Rows from expert 0 of block 9, named by matrix and row number. Rows with one number belong to one neuron. Each number is 500 + 40 x the weight over its row's rms, rounded and kept within 0 to 999. All counts start at 0. Numbers have three digits each. After the name is the row's rms in percent of the matrix's.
# gate: expert gate (model.blocks.9.mlp.gate, 32x160x160), inputs 0-53
# up: expert up (model.blocks.9.mlp.up, 32x160x160), inputs 0-53
# down: expert down (model.blocks.9.mlp.down, 32x160x160, transposed), outputs 0-53
gate.74 089:477524416557420473496504562475459494536541560438542510490462456431367527503529543467466451492533519561560532445562531523507519510478468549489507487505451487479503
gate.75 081:507532483540486513443519474465488471510505481486484515487481432502534551450498497520494491463520578514526487484487488550467517556541476609450489518402442540542481
gate.76 075:456497467452464476459516471525471507480503522555529493539397519490501570518454494571551502442503442534497527541490522571561548508523509545599510514459522509512459
gate.77 053:491530478451440512491470536460489529438559512568552493457472456523487463503488504476490557462494480487540525569438546502537578524521571494413450443450504434541483
gate.78 068:518486483521499503530435497465440455392487455454454449521496573461483528482487529488560511500506460502551500501520480558580558557584439517492426448471551538526454
gate.79 112:489542503475485494477496403541425535462512456546436440525429471515504476523601415490499431511518534501544451461406475491552530527583437525510456503499506504477531
gate.80 127:498485495522532481481461546407514555466569523557507420480510456487436528457508519548436504513517551524431465453474522537537475441477594562439455528527495456426461
gate.81 074:471438454509512518510524456508494523524495503475515556518527478538505579533542518540494520507508467522486554468555469404480486489472517550441550492457526457546516
gate.82 118:443440443408536553525454525514509506469523525420415579506501470586507481533621449474481549586413524510455558437479499527477529501544497492496495513524502455512507
gate.83 111:474489559516533531483473537451480518472480491450522449459511505517449558514493527502558411505493489496550432497491453526445475536503545491453481530528484514457502
gate.84 105:524562540467492576515556482524495446563518392484490407496530466551535456502519437466467499422494474447470441507508489537475528495487506485471484574458503501516420
gate.85 109:570466452565570471449528451559503500463480462545510561442533500509534524467541518518470426474485454493484537505499492499484495481472483486475471543409509475549558
gate.86 111:500556483466503475472489462494549567613579496499525535499468493418490553485513473526513520582529497478541509495471482441486468445545503495485458500472464572510448
gate.87 111:474406529487568474503540486529502497517502581505498500503510479517529500415536584585484408487521498514552583469522539437457478520483487414572530509486501494423461
gate.88 094:522482514566509550548539463454525559467514493480560463541476535518499455493491501463492484540518593558538551510514465425554444497542496531528572457538472431459489
gate.89 126:539529556445595472490497551468514559572572551504484512527473507570496485522516424495505468620515434506479559469503480487465403511485504490546474524517513403481545
gate.90 094:425546509499464512485442511578497526526535460483423503554457446458483504507485417574511514581514444452449547490483562568531483541495447451455459509479478487515556
gate.91 060:492516475463487523515517463440511446518519493570462465507503434442499382534469451476478541588548484493543449456439579519432434466524521522504519477476481521441460
gate.92 148:536452533508473518467485512515539503497508546476558466426457513449503641457471497481441490584486488521489554551467480623542504426443529483567513498438492468535441
gate.93 148:512521449535489545510488527490494516530492478532498603448477533483523547525510466461484427565486477544522413521532509474433511529483476451483491512486496561495535
gate.94 118:479525507513501529508514484428485549496512556514490498458435472485488444523502504459483492522484525511521479577514526470478487534526521565527516474504521548486484
gate.95 078:498504492556578425471503444512474568452565471481561550533473447479439469484457545490504479480564521438477507447413475563475460451515449530437506462543492519489477
gate.96 118:410529609536462486471505517546472446491456536481471548486512483472528523489467534484526496560481483522505457411526444492546568531459475488446445572484430533513503
gate.97 125:438392482603493454504431496516493494509458535412479576457462514480435497495466480511445512517552537455514468482482514464529566519471542452486503466526511494483520
gate.98 119:453475413509518523453539501552426436447533568464492500522489413429534516531480455506437569478504509527469569479507459533468495514500478542521572449534499476547484
gate.99 068:482542547499483469459476474492526460489434449477495513508521524507519509518483508493571540608551507471525408523491512502466538520545490533502449465540473486544529
gate.100 087:418493436423525558433549433456460532511465513458508514552530564498483530540463552491488528566504539447451393467519477492463525540474558475489483471486460444446502
gate.101 056:494488450488510522532443500489489450497476489489538570570514523475557461495514506481548495433535493490510560453517492487487552496472478468448518544577472421478551
gate.102 075:445611503510440567511525510519561553534516494472543505505551489465492457418560464401523545565494482466492500501541508542468522479502495477459535513514479484581515
gate.103 081:513605514436521449471472533522486489505500504495542456548481523510528462519422514489497422487482583472525457571446462502454533558498543492516558472477488500506532
gate.104 107:482504566511507514469532489518532469498482542548553469512478457529486488531528578499510518624537432538557557447515583435516459572445534440528542477528519499557505
gate.105 113:476511565485551476528477437477458570539516481535517497529513573536435484533574439522501475543590467460489505462489465468564472542399481579494544468492493562496420
gate.106 107:531545493571482594498503456447502504458425496484547500549528456492442439456415575546533498506514512474515451474556554560529512526491474553464514502489470505523519
gate.107 087:485567499503468510479561447416524457460488462499449505476534505547410487487470471486589535501499436481567504469512514532517482459537463406525503563528498554444532
gate.108 095:486474531466517512543462498570489395512570487435537551481602502495486503519492482516522485433487462542513509434497485461445523528474510373521441550488453526480605
gate.109 092:488514491522545532518542515525496393586518495459507475532456468458452586474493482534479481478449512520513451537542567518465500553522525540496581545486466497504448
gate.110 104:674563486477550466472467515400522482502492540552535468444447516522520492479485436442552500432521497482548506504503529564512510459450586493492484559517481486485513
gate.111 073:466540584523391499519477506505574460473491512437534482555545492563489483459522422528526492497542471539504553516558504516502424535469463493458517547495514463477556
gate.112 100:504518450459582493503524441483487450556563479489550484447529536495560502537528449513512502469512539572540498599531515516487531472562513465466509490473515517543522
gate.113 079:413536537470494570508452483522521531552450503492470507500511496526571554474502458529498523442453494496486472508506539550554493445493484515541424459509529513449473
gate.114 081:449513541553500478518460428548498493450493504474440509484448523508387487498547511525559426528502469491499526517486530515450506433430459501514437526506545552453544
gate.115 083:568514438494508468476509475425544510502494474470481508484516458472474502535528501479498557494469502521468531404416482367449520453502515548503514443500540495478467
gate.116 083:476384475570478529497457540442468422501448491479535455485466473464522526506502473454532503474498491560573513531485488494474475450502542532401458517559571527547466
gate.117 127:528467529491498489556520458556433529461478495542482544469501513469527523523499615440479474530514548524488459517454515529539383457515425485529504495455483528482588
gate.118 075:467426499479507450529463412440507510502498466558641479581505511493538521400531454536481488439537498503535448559550526382527490547501484518498506486555497526442448
gate.119 102:531510474508537488497443537446481503424541526511447461527576477489483522490470496451506500479523478607499471526464505561496518515486503450562485499431484515529502
gate.120 081:491442479488541457593469497546491557530475487468451557565515517565438496496471491472539496548489482461491550468511447556480510502517521479414531520529427526495521
gate.121 119:514562501465500459506444520557551558484514548470438463522543475479519537429522428484455537491469454521483473463497398465551431503545446493497422518496540433466490
gate.122 116:518517495420475462485458484544498508528507470522485451503519510484529513469453577546516538506511460477518474505535524540517522490528617550489438445478488518546475
gate.123 127:491470523448541486546521508485507441512474514471506497537475520517504529482461511549470572486509475538511475490545518465520574485492509462490453537512437540474532
gate.124 100:417463589413556440450534483451585559535516545545541469430463513476532532478536455542513535554482524500516556518517526476523515476496569458521467490454458537491536
gate.125 101:541495495516476492503510448494431528541548449567504529549490525516469480477513477483507507542572416568537405543511449544485437447542519460477514564535471498543446
gate.126 124:523557581492540525523478542520561501490432506457467606402493410498494501547497514509463527478460512447513393392482508487414536470463405530578460483468469501564491
gate.127 105:543520552495430497444510537510467531534545535499535452474560447454453504463521459545493504521496517503531554539408426501600505571500529502524536489509509464416534
gate.128 080:513529545481504454545465477519511500471437528523471502495546449531486461507486529497524539458547508566455469451552524452525549455415511561486464496529520434534478
gate.129 115:551538409468497475438600482527552484469459507571506515464557503473518462522499550544480487553505595523520494461531475458449524554485504517520498510508466469432571
gate.130 052:451467508503464486523472434538440517485503530471517474480593485485514531571472577519503478466563590485571519419499440501469555506519483510516578508485470525482455
gate.131 114:456512545490547540496443565523458539525543454481495457530581484470460488507390514533448454497497585506470487496498461522520529495457501489544509455445465469596486
gate.132 070:530484462531469534534433514440481508515462468549470517508476505513470485536514500525531589480502518491515502480525528494495491489502510538487589510488577478493430
gate.133 097:507503453508555498542462510547497555490479502487501486463483529480492424505454525475494484526509489513543514489521521603538486537507530533511437534522558501521506
gate.134 112:485495554464455439479522402462509501557488471480436480491469502488539511571482497449510510589530458550457571497443474515455499477537517572575492517471498520522487
gate.135 063:508492437533506490529502516513458447457526535467447429488569523519463521578492478526447520559430412557414529537465391488527464506541463481573526500515443551484555
gate.136 057:466461467489524503478474474494467495548447530500494492495497498550524443479521486566552497524449460447503491455533511476518521471489459498471468546550454536467481
gate.137 099:495474554468497549593476530530431512536529477422520518482507496487475466551474534388455570478466513468486570492517493480452492550482546440500527550513516509504508
gate.138 084:494480488485512512538519569461497569464552539511566548527502517509511481482502496455419474443469477448454485541495500483461472482543461507474504467545511451491487
gate.139 085:533482501468461390560483548513525463501507503544524514511563493516553486492473476509476499534567465559450503551580454487502507565435459539499521579479510511582508
gate.140 101:413429575493535479462489507493568452567462478539446511516502518552429489533491489456452517400520525487452460469510518536483490487499492469501446544450468527507558
gate.141 103:475496547419568477484465520522484443476555520499542475490474480447458529521505563521498483547498487436504498444567495515387511496530479458519504462520487497478508
gate.142 076:491455500510481451419463545516480522504531462486443492520582486500460406508503508554559527489494515491562487418485439534449498562504499627439551497520527495463532
gate.143 106:503537505557419529499522419494557594455474455563518566499492513543501502524494471404488483562571514467497555436442497546474544537525499555531519497401529518521492
gate.144 073:543517476516465513551393493468428454545503479536454409516525489494505495431544507488458504403494575466439521478474562531469441574516464577477513482487481552479493
gate.145 086:491542510561508475496465444495480477490516442516519561529504495549583522507500598537467530481553462496479500517490451490521518556488515517546503483490482496505461
gate.146 093:506441491587503471448466507532498477489487476479448423481508529430426433474532481515489428479492457578503486533506463462439550471532462474444535469511467472517445
gate.147 093:515521500443576501461510483497459456518458512527503535515485568478506555525424487503482443443480546412527455496511483423472524538545489443538517508546420560490548
gate.148 061:504497533442451554581513396441495529587475483537495545552542494465477540469475464493468519482473548525495492478510494470495554553551478477516466403576414504559562
up.74 088:544549483490483521518494487454520434512438436409548452528494502540501458490507580539498575512510483522469590548533546522525512555454508475484486547472484460452518
up.75 087:551521507461535526491455431508510476509487457523541503534530569534493443527566451491494490507471446485472540511530535439559496426496506418542509505549522423486502
up.76 080:440571456528543518496540490468525472545459564472531428533414418456544502484457561497571505489493476489582507511465551478517435577526508540477538516521606507500498
up.77 054:536516444507474530506467512498441459524447507465511498488621530528550454458500482526520449535521486508492522481490541580460410559479452503554589579484456549488525
up.78 069:480474461482565539486520445598490562487519527550461516511489411486500541544494487531452511537480455480561420537484523459523470511510500508513570568475470502529516
up.79 111:515437482521481484535481580495577529515474504446556589460582514532503489495420517490529565518471476489506487544590475520454480511443548526486538497492497508501507
up.80 126:499503513482519499479461508596501494492511463461497595506520541539574483538450491472562454469443467482587519543521468469458531564495417434577514457445500509539555
up.81 073:531442521483519535430505430446492487553553493559546497554553487529440516515544525498488440484560528558550494445538524483491516499510427518490509551507474520501569
up.82 115:471467447438522561525483479495507485460439574419417479516531455578566518512565407512491595558486494487479576478511462515523510483553447485499481562516492475464529
up.83 103:468436468459524446503519452509503511515507497440399590534513518527499505450549431471415492476477446491513522436478437479540496516538499447466461498520472525523485
up.84 100:415471521531541418518475479445441566510485590519526587505443459499475522515488573493490440582495524528522536503469534461510472464538541520540498429472513521501576
up.85 112:456458436555513512478529464529475484453418482515477527455500481506489468513528485514477426489514501477479530497451471495510517486471474457479502581469502478454559
up.86 111:476528444461455494492516487466576526591540543526511570521480494462510566490511503501491482582567488509544493484512497428471500416522510424538500501516479566464435
up.87 119:507561491557459517459547558486541474484468485530464505466437468573494462489491392466530529466482470531501505544548481469546462483507544515539491514470525447481539
up.88 100:513533537433466494459484539527444443459437526501464500523554443473524522435514531533502524477491435462462462471521496497455491470457493454420517464511489539499466
up.89 125:536530546424598523494485533474535530578530561508470494555490488576484549520529472526515489603509466511493584508491495534455439522490549461530470497503515430497521
up.90 091:495477524565492486547428435502529512453546471526499541476496501492472515522511598538541568452498457556558456474498495525471418491555440539495495533536521481496498
up.91 057:519520536532543544514440582491497555499482478414547462542524501483575441494464509530497510443516542548464541588537500477517564500448561452498474496542476506496471
up.92 150:461542465499511508514496471493455511502487467528457534565565511532469384554500505505533508405515548502502443452506500362467485570533477523440498481543513516468562
up.93 156:491482543471473447494504484502500453482510521484518409559519488523473471469510560554511579428502520449471593485460489533548495469515522537527524505519505459510494
up.94 125:540497461483478474479448501560498449460470370485504473543504503523521514488536503547487507502499498499526565484547464545565530515542502455507411518543525425488495
up.95 080:482540465531476503512480542529482544517547522483512504482497524514511467479516567512496493446432510582496569535501523552548522573516453540461532464477506573486538
up.96 120:579491393459552510539483480460495530551529518490505426500517510518480442511480484517474495449504503491462508597474567501487400466543516484523573410516551492472484
up.97 129:515598527455486555478560511454529493523512437562548455507505477526574512483559559494520490502453486522499511507512482560430412480515478566542501486438490486540494
up.98 110:532523568484481458519451476439558537548478481579504502479519570556458462454496540466562414525531492464520413476512530437512528489489496486480420543461521507438509
up.99 068:443508553489451524550521509584540473498550524546488502456537521521449570455456448487477439495526428509444498555572526500495470555461481467522499564497526396475501
up.100 088:463535429461415551552468468432416472460500532460517491532522565493452534499461521517544523511527566480470498473529469512496538456539475500445433465481484462446441
up.101 061:516526590482493519507546543529529489470536481532495450514500485561448516509547410503455524510537467502512506510512494531447436473560450500451499524456499475434417
up.102 073:469494519474524538494513485482459576529519536448473550466506577532554521504485507543449507529509461504534496471524486501548441573457476552477504511477463537519509
up.103 082:477532521458529513511468542491503508504533474529463477511464436486487509492503408529527412474562555537474442585481488491464547559489586521487542501448504405536550
up.104 112:488536536521544534443562474464496470494515534508503504490479474543493493505533626460521498572497532540556550398535623426564430555465523440509573439547508512526511
up.105 121:534503472598473543524540505538456474507557536442459533439539474484520510485471618543467505506378481506498504517494442509488502495540559421523516494499493476496544
up.106 101:544476472521487598524512507442501488480429518495528490510542498484459429463435587539493505546516541460524470503569573570557517502476512579490508486474484476533476
up.107 094:530437470508565493461620495559523520506458518514463435468538578418495513521525443448489552457540550565519464545506552487492546451480488613510555560509502516485478
up.108 098:572540489549548515478566464450479580513442486527452484549458501458522483514500547469490576547520523463454549572541527527586483463509490623500570446516564494516384
up.109 092:518530523502530512487513547493510521511546528533550506545530452578544407503488483428457461524490507393482471487456462510487509493453528555465534419525474508541488
up.110 109:488478467494533516557518502497558425572426408501463436534491525534476509482564543550520625415509462430447479500511518497444525471504540524493529504505555501485506
up.111 074:507536581556420463462505539512564494429475526461560502464531526508538525483457427544528450485468428576469549481496509502546433519519407450507499536521474493507549
up.112 105:456502450522550483459490465501550460580557485503524444503531517464491433522538440440463499554509494571559496581536515518491499466547487499486463458504510483486508
up.113 080:524515453494476440522502482496489474471573508511495500556482508482468472490413453475500496558560463506521489433446398414483535543540499466505526509499506498509509
up.114 078:567496470445498499455575594479523558531504468511578466518518500544582479533461476482474558525538513468522509521487458495592487549580493537468550536503489457534468
up.115 083:522495502536484489453435468457560516492490524496542538495468469506460569548514493498453478444505514511461490478527474446453540437512473533463441417550564465473454
up.116 078:517428472528478522504466488478533435524484574599601498486486485451505490486483470476493499500484472562485496480463488462477484430419557480455458476484524551461546
up.117 118:515450481505525488529496472514500518523464498477479608492501482467502555519566596490508547521458540493492531448450561533524473427449446576549546476501456518501517
up.118 075:546450537517520540470481531512520530456536464544493552553469507548507470541509602394584530421498428546512559535511541432475467464462472493531493425490521524504500
up.119 104:464477487481439494514562499568503492548488493525539519528437492506475455493524503476480539490502510433565477482515487457481454514482510545416530557560505534510519
up.120 081:513538548475515544545554430431526524529518458530508537472447467452542540491487453569370504507556536492478383528523523480492443479584533514538451528500539445459528
up.121 120:527452478510548534496539484399418480468445466486525524469491478497540476584487576545554523566515547476532527566488589541413555546475558486477547454506481559513513
up.122 113:460478455571579520547505521525455452496498523486521497506485478529529459506528456446506465489471526504519516500469498462469465585452382467538540595493517534471577
up.123 121:533526440589484489431473520575518521445515505492508460486538518448491476513538508425531475528530512452503511513463499559490422506547532554503548442506524470520475
up.124 106:527478499496523544515496475542504440598500569505469431529455536399472498486499479513509529447423463475456501527496493481440493459542520448468537484452501553479474
up.125 099:502490488515502562512522521471477543508490460495523538500474483513457495492523477466493436534476416604503481535486466503488447468521453494494557609482478504447444
up.126 121:505520611505527482515544535501624520479494547456444542406469466542449466559517536522472531471449558518470458474506500443420580567514417494569454494483470472558522
up.127 103:555471464562541488555493488513519431468505456448457517542459480510538483514494488491566540505542465485459443520592554501413482483494520568460519507445462483532459
up.128 076:465500531492505473458495516456559534477511502522489458466502510562498492503507542505479529527432503484470450513471536563530529478444529539539491497415505428524499
up.129 112:558523401483478481429584503548560498482506475581539539438547468483524449514493531558483475531470606475525514470552500478425509543474516504522503518500487492440540
up.130 055:586508518416517529554488510551571468495508484519416514477415508491507506547527446458542521512466464499431478538523601536527479497470541524491455505520509510492480
up.131 118:449500498472524465471515439450539423491487540519494526499483462563522564501509552507555508493499426482578585507571530459460509551534473525427546488559528519454499
up.132 071:534488542528448571471471580398534514548478440497506519555457511546533489466461515520515490443505459435536491455524397494529465470524535537510483493559529516548498
up.133 099:473538467498553511541552505563476500461554544525512467441514570462553496572409468530433491506521475532558475497505512585563491515495514585493466480509499535534557
up.134 102:473460534524462426503530471514454531566477494461396499491539486488533541534513447423526508595511467576552540464504494495475468478485515555482509547510502543518517
up.135 066:504474464527538483522500481564454487481472545472449522473461480467497465511542524507477444538518504484455492519475450465531450427440502464522590607486532469465582
up.136 059:485576469472439509489481502542452517490480603436527553562532471475547565457475527454589485518433607430458463513496529532519441555484459470502492455476461545517526
up.137 105:467464549453527470547466550499450565504493471461551525496477461410482431470519532429511574497508546530486554553482483443473500523499522429468479517485506519513549
up.138 079:453436537518516435477521567519518502490517501468539546543506533516483476481522487460492521457484479480476517616487514466462459462493508524478425516545546455502519
up.139 080:459491514523543571461453504440542444491507484522515453558484551570502526485568474535573491500455543444518559542495466475497488477474495484483489441534448462495515
up.140 108:450475472455532524466427443492435519494580498480577505494523487446573556521542520493509448558445546496533478556520497473493438500536491505481476384511556497474458
up.141 098:513494477576425483529504503445504523520444467529476570471536531554469473460544425473477481518503516526519479549524488491611510474470494538516497482514531537512501
up.142 078:538570513545461426513455549490503574532496476516503548501549508507530517468491475472428463434484508460528575463484525559424603535452567528456515535456574450530485
up.143 106:545523544464513483472529494481439448544531483468571487485480495517522475541504524526483535473509501522523555504470497522489618467518476478522545497602486476460372
up.144 075:531438486514493493501521475465494487524570483455520451489574438574483458457479567436486543480511538520459487491391465501470476433525488545518553528497532451465535
up.145 080:480491587433522575448591531481508511516491544559534500465468450475439463470496476509573483505521525468541490456522502532495456456482466510453501549501481460491508
up.146 093:487557514471522510501511445497518540489549534444544550451498482546497501495420475496510613557567512500515480479468514573578509493403576577506549533508527523474492
up.147 096:521526511507442546440531564569508505466595485474502505546541437496496564497495529477532594551451475541520450494488536539565481515430493490426476495519487500574447
up.148 060:551465476507522493455484512518552465532474464556532567462533481431467510507454407519522510454497513492437537583500461507488446557614524490421512554488527466550414
down.74 087:517551491593558432559512476486465503557514545420551507460424511535491496527558534532502461458525559472509444509500515461474476458526443501532525546548476506520508
down.75 082:519569400484569419564485545576471530533553565517494504516458476458477489476445541530524561461506459471525539419508482529465514480466559427494473462458504519487547
down.76 078:451488534495494489490468454523502507460448500522449497491537545497490478523495521480535496416477544450389516498471488502507498473535569393537500489504477566432476
down.77 057:523489490470516498450500491456570463408504449554510486516450451480529466486551540475486528472439505507521519488418495400474460534537584511485505476446433508495426
down.78 081:494477537505502434478461466421510436500479500497505480515407550473537553562515491538520446494471410471529469494526503447444502502487475521513536437510546481546540
down.79 108:519504472546442417495461485498488538515494502509480498510438528453452468518438454439567486476495548472502533482426432553502463469523545482467480537490464494567528
down.80 128:447546498594519455516493475466514508538425476588533530550536493554507415507460456486508470485531522478451547553509517503454519503474530470477506521587511485485571
down.81 072:531536480437525503509576519578510456519435494525561534489477546516480453507434511462505478593495524511520533517518396495514502552474587491504650518463487511543538
down.82 111:493472476534494480430505521551513495527493446498477527519475483564499476549483539498473508544499528527478463519477475442509436476531603404525420520497499539501481
down.83 098:555481491503511450446562513507501491446534463540468510554531503437590512482443555510492484527543498544542519440513444487473490471452586527502533512498521516520575
down.84 103:539484521532410510446495499482516531432461544494506510456463479460474497514567474469490482503557456609571475465518499462450479523444477526522482426505503456510490
down.85 119:524518496480446503472524526498479495468503461470530513486505492530437525419562537545587476445450511528494430487606510473553548483496498538480510521518527529492466
down.86 131:582537523547548510556531525453463524513489542460470536596390419543595486572521565513539487563511503539460563448512547482528507569548563477563510482505527499478489
down.87 119:489487504449515526430432534512480517563529481478520440544488476549514437456461548511458452534483549536443554501514478530470496527551448481513453481533480560508480
down.88 101:414482509503449477468474498529521513518486452475477516587492537493510485512533578467510544519526573521497505586491470567549476508508496512525515415567493492461528
down.89 119:480513485480485511478498545537525479410536467445499454572477418466474555518551470512507451542437431539545532499518418496506471502514617505518458543458458472508527
down.90 085:601501530482433503435460571522472490525491386452490490495463511537530592509488452555514454592506459453485531498579525466518476528507534509492532455547491476487569
down.91 055:507466451485526507455497547516529512530515530485506512421533491502420519542424534600476564523492529492512472519493525523450466487510473537490479477389484501496502
down.92 147:474549530488515494486496551557510497521502492468467552524463568520488479446481452562588510494554527444493485474429502449514475558497475543521475480489539532490466
down.93 148:472502426527475500440525460509536539457545501502495565443506501505533532411510497488469536575431514511509498512475469482537499492485450478478461425495459579446572
down.94 121:471464533422569480464544503518452503553531502505474469464530496515511550481410514521452479502491544460546478533537446518506544474502437482568545561447528509525533
down.95 083:471591504535552444580481506566493430494457473446520484538510539483457504482548524508554538483498559523554532513484561482551509496495585527407515543546523486520541
down.96 118:511566496552441441443473448502552453533522529422505462390443516445554455435490446516559456603465517532487518521493478553501592462484543492471454465554561487550497
down.97 117:510502497493495504535533539465484541509558540491533480457503499417496546476512493519468517535452438590450536524378527492461477481449529560529582504530482462553510
down.98 111:501506461533556561506530447491499512520530488446496520566508477513522527513527467613432451478511531511490442507501516525502448486553494528525497503476528509537556
down.99 062:517466463522556551486453466480490592528600516517470544450525497549518536487479522516533550519535473514595510545527515502518469576491505461523465507554575485475521
down.100 089:588539534460436481515509573447507496503536449479437490469463521457496569457479520534513511543416477523528439439471501463532509490535481494516462461493547426481522
down.101 056:451453542474554560591466449491531537484511488524454562423441454494445507452487482488485462493471566537470450558529494541520530493443465433484500578518527528458437
down.102 077:526479554502452463542482559536523529505468485535545528516482477508536516541525556424462459523494498478478477493542511498410514518470522552497469492511506461535591
down.103 088:528527499537456443513472558563467502484529534521497522471453528504532501494495512520401510478485518495472535450465533459410472519540484534544516524466536535465525
down.104 109:498538495468536498505510517539553465533527507503472477517527519504493442579460420599450538441512521504431498487572528443471520547494466487544448508455428497480458
down.105 112:462459503512468496510457474567489485528500507439459525462480524535554528515519492539540566516564501428492538553459474481511523535513466468540530497530556533596471
down.106 102:531491495430487430433524555536508456500484489457425496475465494444497620498486507498495512484498530508446494487483483515584432533525370525477495495501491504432531
down.107 093:527457461513500416555480496513465475494546418532542545444496489520551544437566616442513560558502561575490534527522534499500471522496490499554456466474480527505557
down.108 096:595494428449514466588541461517502605447472474475514516540577530498508553508502521495427507524480511538573522501461482550522480480497542470590507534463567556453554
down.109 087:489486490498484443512509570442522504568508466455439424461449496472419501460504581499496529420533537512508513539522566537549507516566493504536505413515568481542502
down.110 107:432538488486509524561407561505462453492572490540454512490560536444533462550461432491507486432507510493489414422510482519521567448520455465493531479511428503526484
down.111 070:492461457605577509482521511513498495526493505500474471497546472499576569535538560416550509441542545564443555501524533473470520455549436471454438533528485537503499
down.112 113:543496486533539521535575452464535496521483421514486558431518525524544548493571507530449487556445496473458527536558463452524437475496579561501465432494476476424437
down.113 076:470477483507545498495471508568520521504540461573529499503497541464587443500508491506471557536533518506461502503569486506506518488508549504523521539504513482513418
down.114 083:451505402490511510435495501473464506437519444495533544466472510471468491541508515483483451574506410498513519491584459539518550535525530502560563513461512487433526
down.115 082:473479523467502567432560455485484559496511483445537564505481503527490510487572525505514524492505584457545504461497548498475511461549562449428560543489552403526556
down.116 072:500558494492527558511480525468495525472573563490507505572460551494550482523534510566562481504533555456489400507528547581536483559476452513485528487532454527498433
down.117 118:539521518474450519506439487471502545557472474464485440483493558456491544554521456495515486442561517490476502568478533526501428495400492556516499503511457469554520
down.118 070:496441501541449418482468505481537474515602541491506521495485506504476508478483446508440509489503507514470524637532428557476495469515453490486481479535512464528499
down.119 103:451521533423456491507485508469541527470458492491438591501488558565490532459518492521514460435484479492531426515501483553471488511579487484526507492574443442515496
down.120 079:506499475500472495501484534525507549546480532495461451539579486494454481464477442548450458475462574516473498497479443464490473518483489475541479514480505452503575
down.121 122:435523483465408514560451495536534530564489489517500525526565567450511546423454412534487493466474436454558475477528480469515450487539429455527508450569475494536451
down.122 114:516541494465496511506420579499502500507482491577518507433511470520492438482506503525514538516529554476485560458501479454523530477399456515479482486503556518539489
down.123 125:556530463553518503515425518560423513492565608522472500515521515475469459489502546496521537482505508558497480533441523583490524498440477399452461469542498489571441
down.124 107:488549441499456475512572501513452439549493414463484559486562485452532477555463520551515471542538458536552437485493450511508551460507503542517552450420482492464486
down.125 099:563512539467481534507553487450458518439419559564555501498435496503476524552483485482525422452592483449544524489457529491502487477512548517465494464473574485437514
down.126 125:519475529533512421472537526537483529571427454496503472614521422512487543494407523513535486521476441500534552511473510450491462525519530511496490510517519458531562
down.127 106:536475533524499509507529523580472532485568506547452359553480458519528470458508535444560495374482464591463537474530469521474544462479467517480543480458522510462489
down.128 073:541459556444431577497502504534501523505536542470562432484549525556476525495533445549521508480430468374522455469541505418464506525496521468508486514479464480529521
down.129 118:492489560539457498504517552523526465516461478497505471567513515536469560477511502540564440423487501474465514454501516526538531498553481529454554487502480522486461
down.130 049:531533588423438457507416501452515541519534548493511434483569452529563494494516524511491519572509572492452488547495489422501558499467466475520466506490539549502533
down.131 100:512447479482505412517538565497488531540478541445409560489555557513544468475507498456465543486518468496544468477500555438567467553441482551526575466546476468509489
down.132 068:538484472493508459463522473462491494629513490447487555474430497547534516497467519555498478521492457522498553487457448469446446424457502526499474551516495442554547
down.133 108:539465528522479511533507460512486500459531408518600531509529486544524469531485476535467503516384484487478507473523483463470519552494520547513496548488417449456548
down.134 101:456413498467443566493515451567531472458548553482553501477509512436554482483467510522399510457459460450431532494498458483518527575513573487528557474488456512379486
down.135 064:532488508484557581474507510549476518517545464545481598505550513428454489556505535576446471481529427485504482441537502578443460517512559571583543509517518466464472
down.136 055:453460514481516499519555451560489448499560423493498523490484465494435512494442537541480491482462525546570534486459523498492521497487495500512461446612589505457508
down.137 108:456477574505497452500500485481544474571472572500495510509493520484578511474481478507538498481544422523508496524463554521520485534455536542506430485545501559484508
down.138 082:498463467483417437474563551499475464565578520519474536507491496467520516555488516447495452482520546513562498433568573587474533486518447482543432454490508503562516
down.139 082:518482519545513557522528490439459575484544509521500502474480470524473519547504477471507457548527450520509513496520466533535419459475445458486425461477472484459476
down.140 105:484482497542483468599509497516512423506513579489538510506603509458523450453499505470503527507568503515442509555481514564538478469569432551533452519449438519492491
down.141 099:463519482491545488459379545515487515508530486499553473496482524472461453495486549571467447490446511557501501405546502483478508530505432501573469521532523546505479
down.142 079:436445538510516441527498498522423484462448514521457543491481500498450506472498480542485509439456448515468477508470456538532498570481500436552515541507523444515529
down.143 109:495564479604527511449510425551522526567508428554476571568526504473454502486445461412519491460510484458472436526538532504452589446493570507521555481562598530463505
down.144 073:524480450475534492476505537499516541466497516560516476588495463539454483532521537467413507473573496531541488483519446494503573498521459539430489493524445443455503
down.145 080:468471469514518474525510585439533539507490499488450529488481503560483473453564392556463575479519590558515472499501533501512457491414560515549487473508522500441491
down.146 097:528524434513442448565533507505551535465571524586497516526550518499446453465540446523460534478462575473479470533526448525491553519472542497545496515523468549547578
down.147 088:508491500442556469508533421497525462502534500558524476455540498501475478497487482471495494460490563458495479480519501539494499465611518572495571457518446515490493
down.148 065:522485539495513441502576489484553487395431485524488538495461499545541463553529478560488498485623480428554491522498509505561484443543503511504562553494467532488513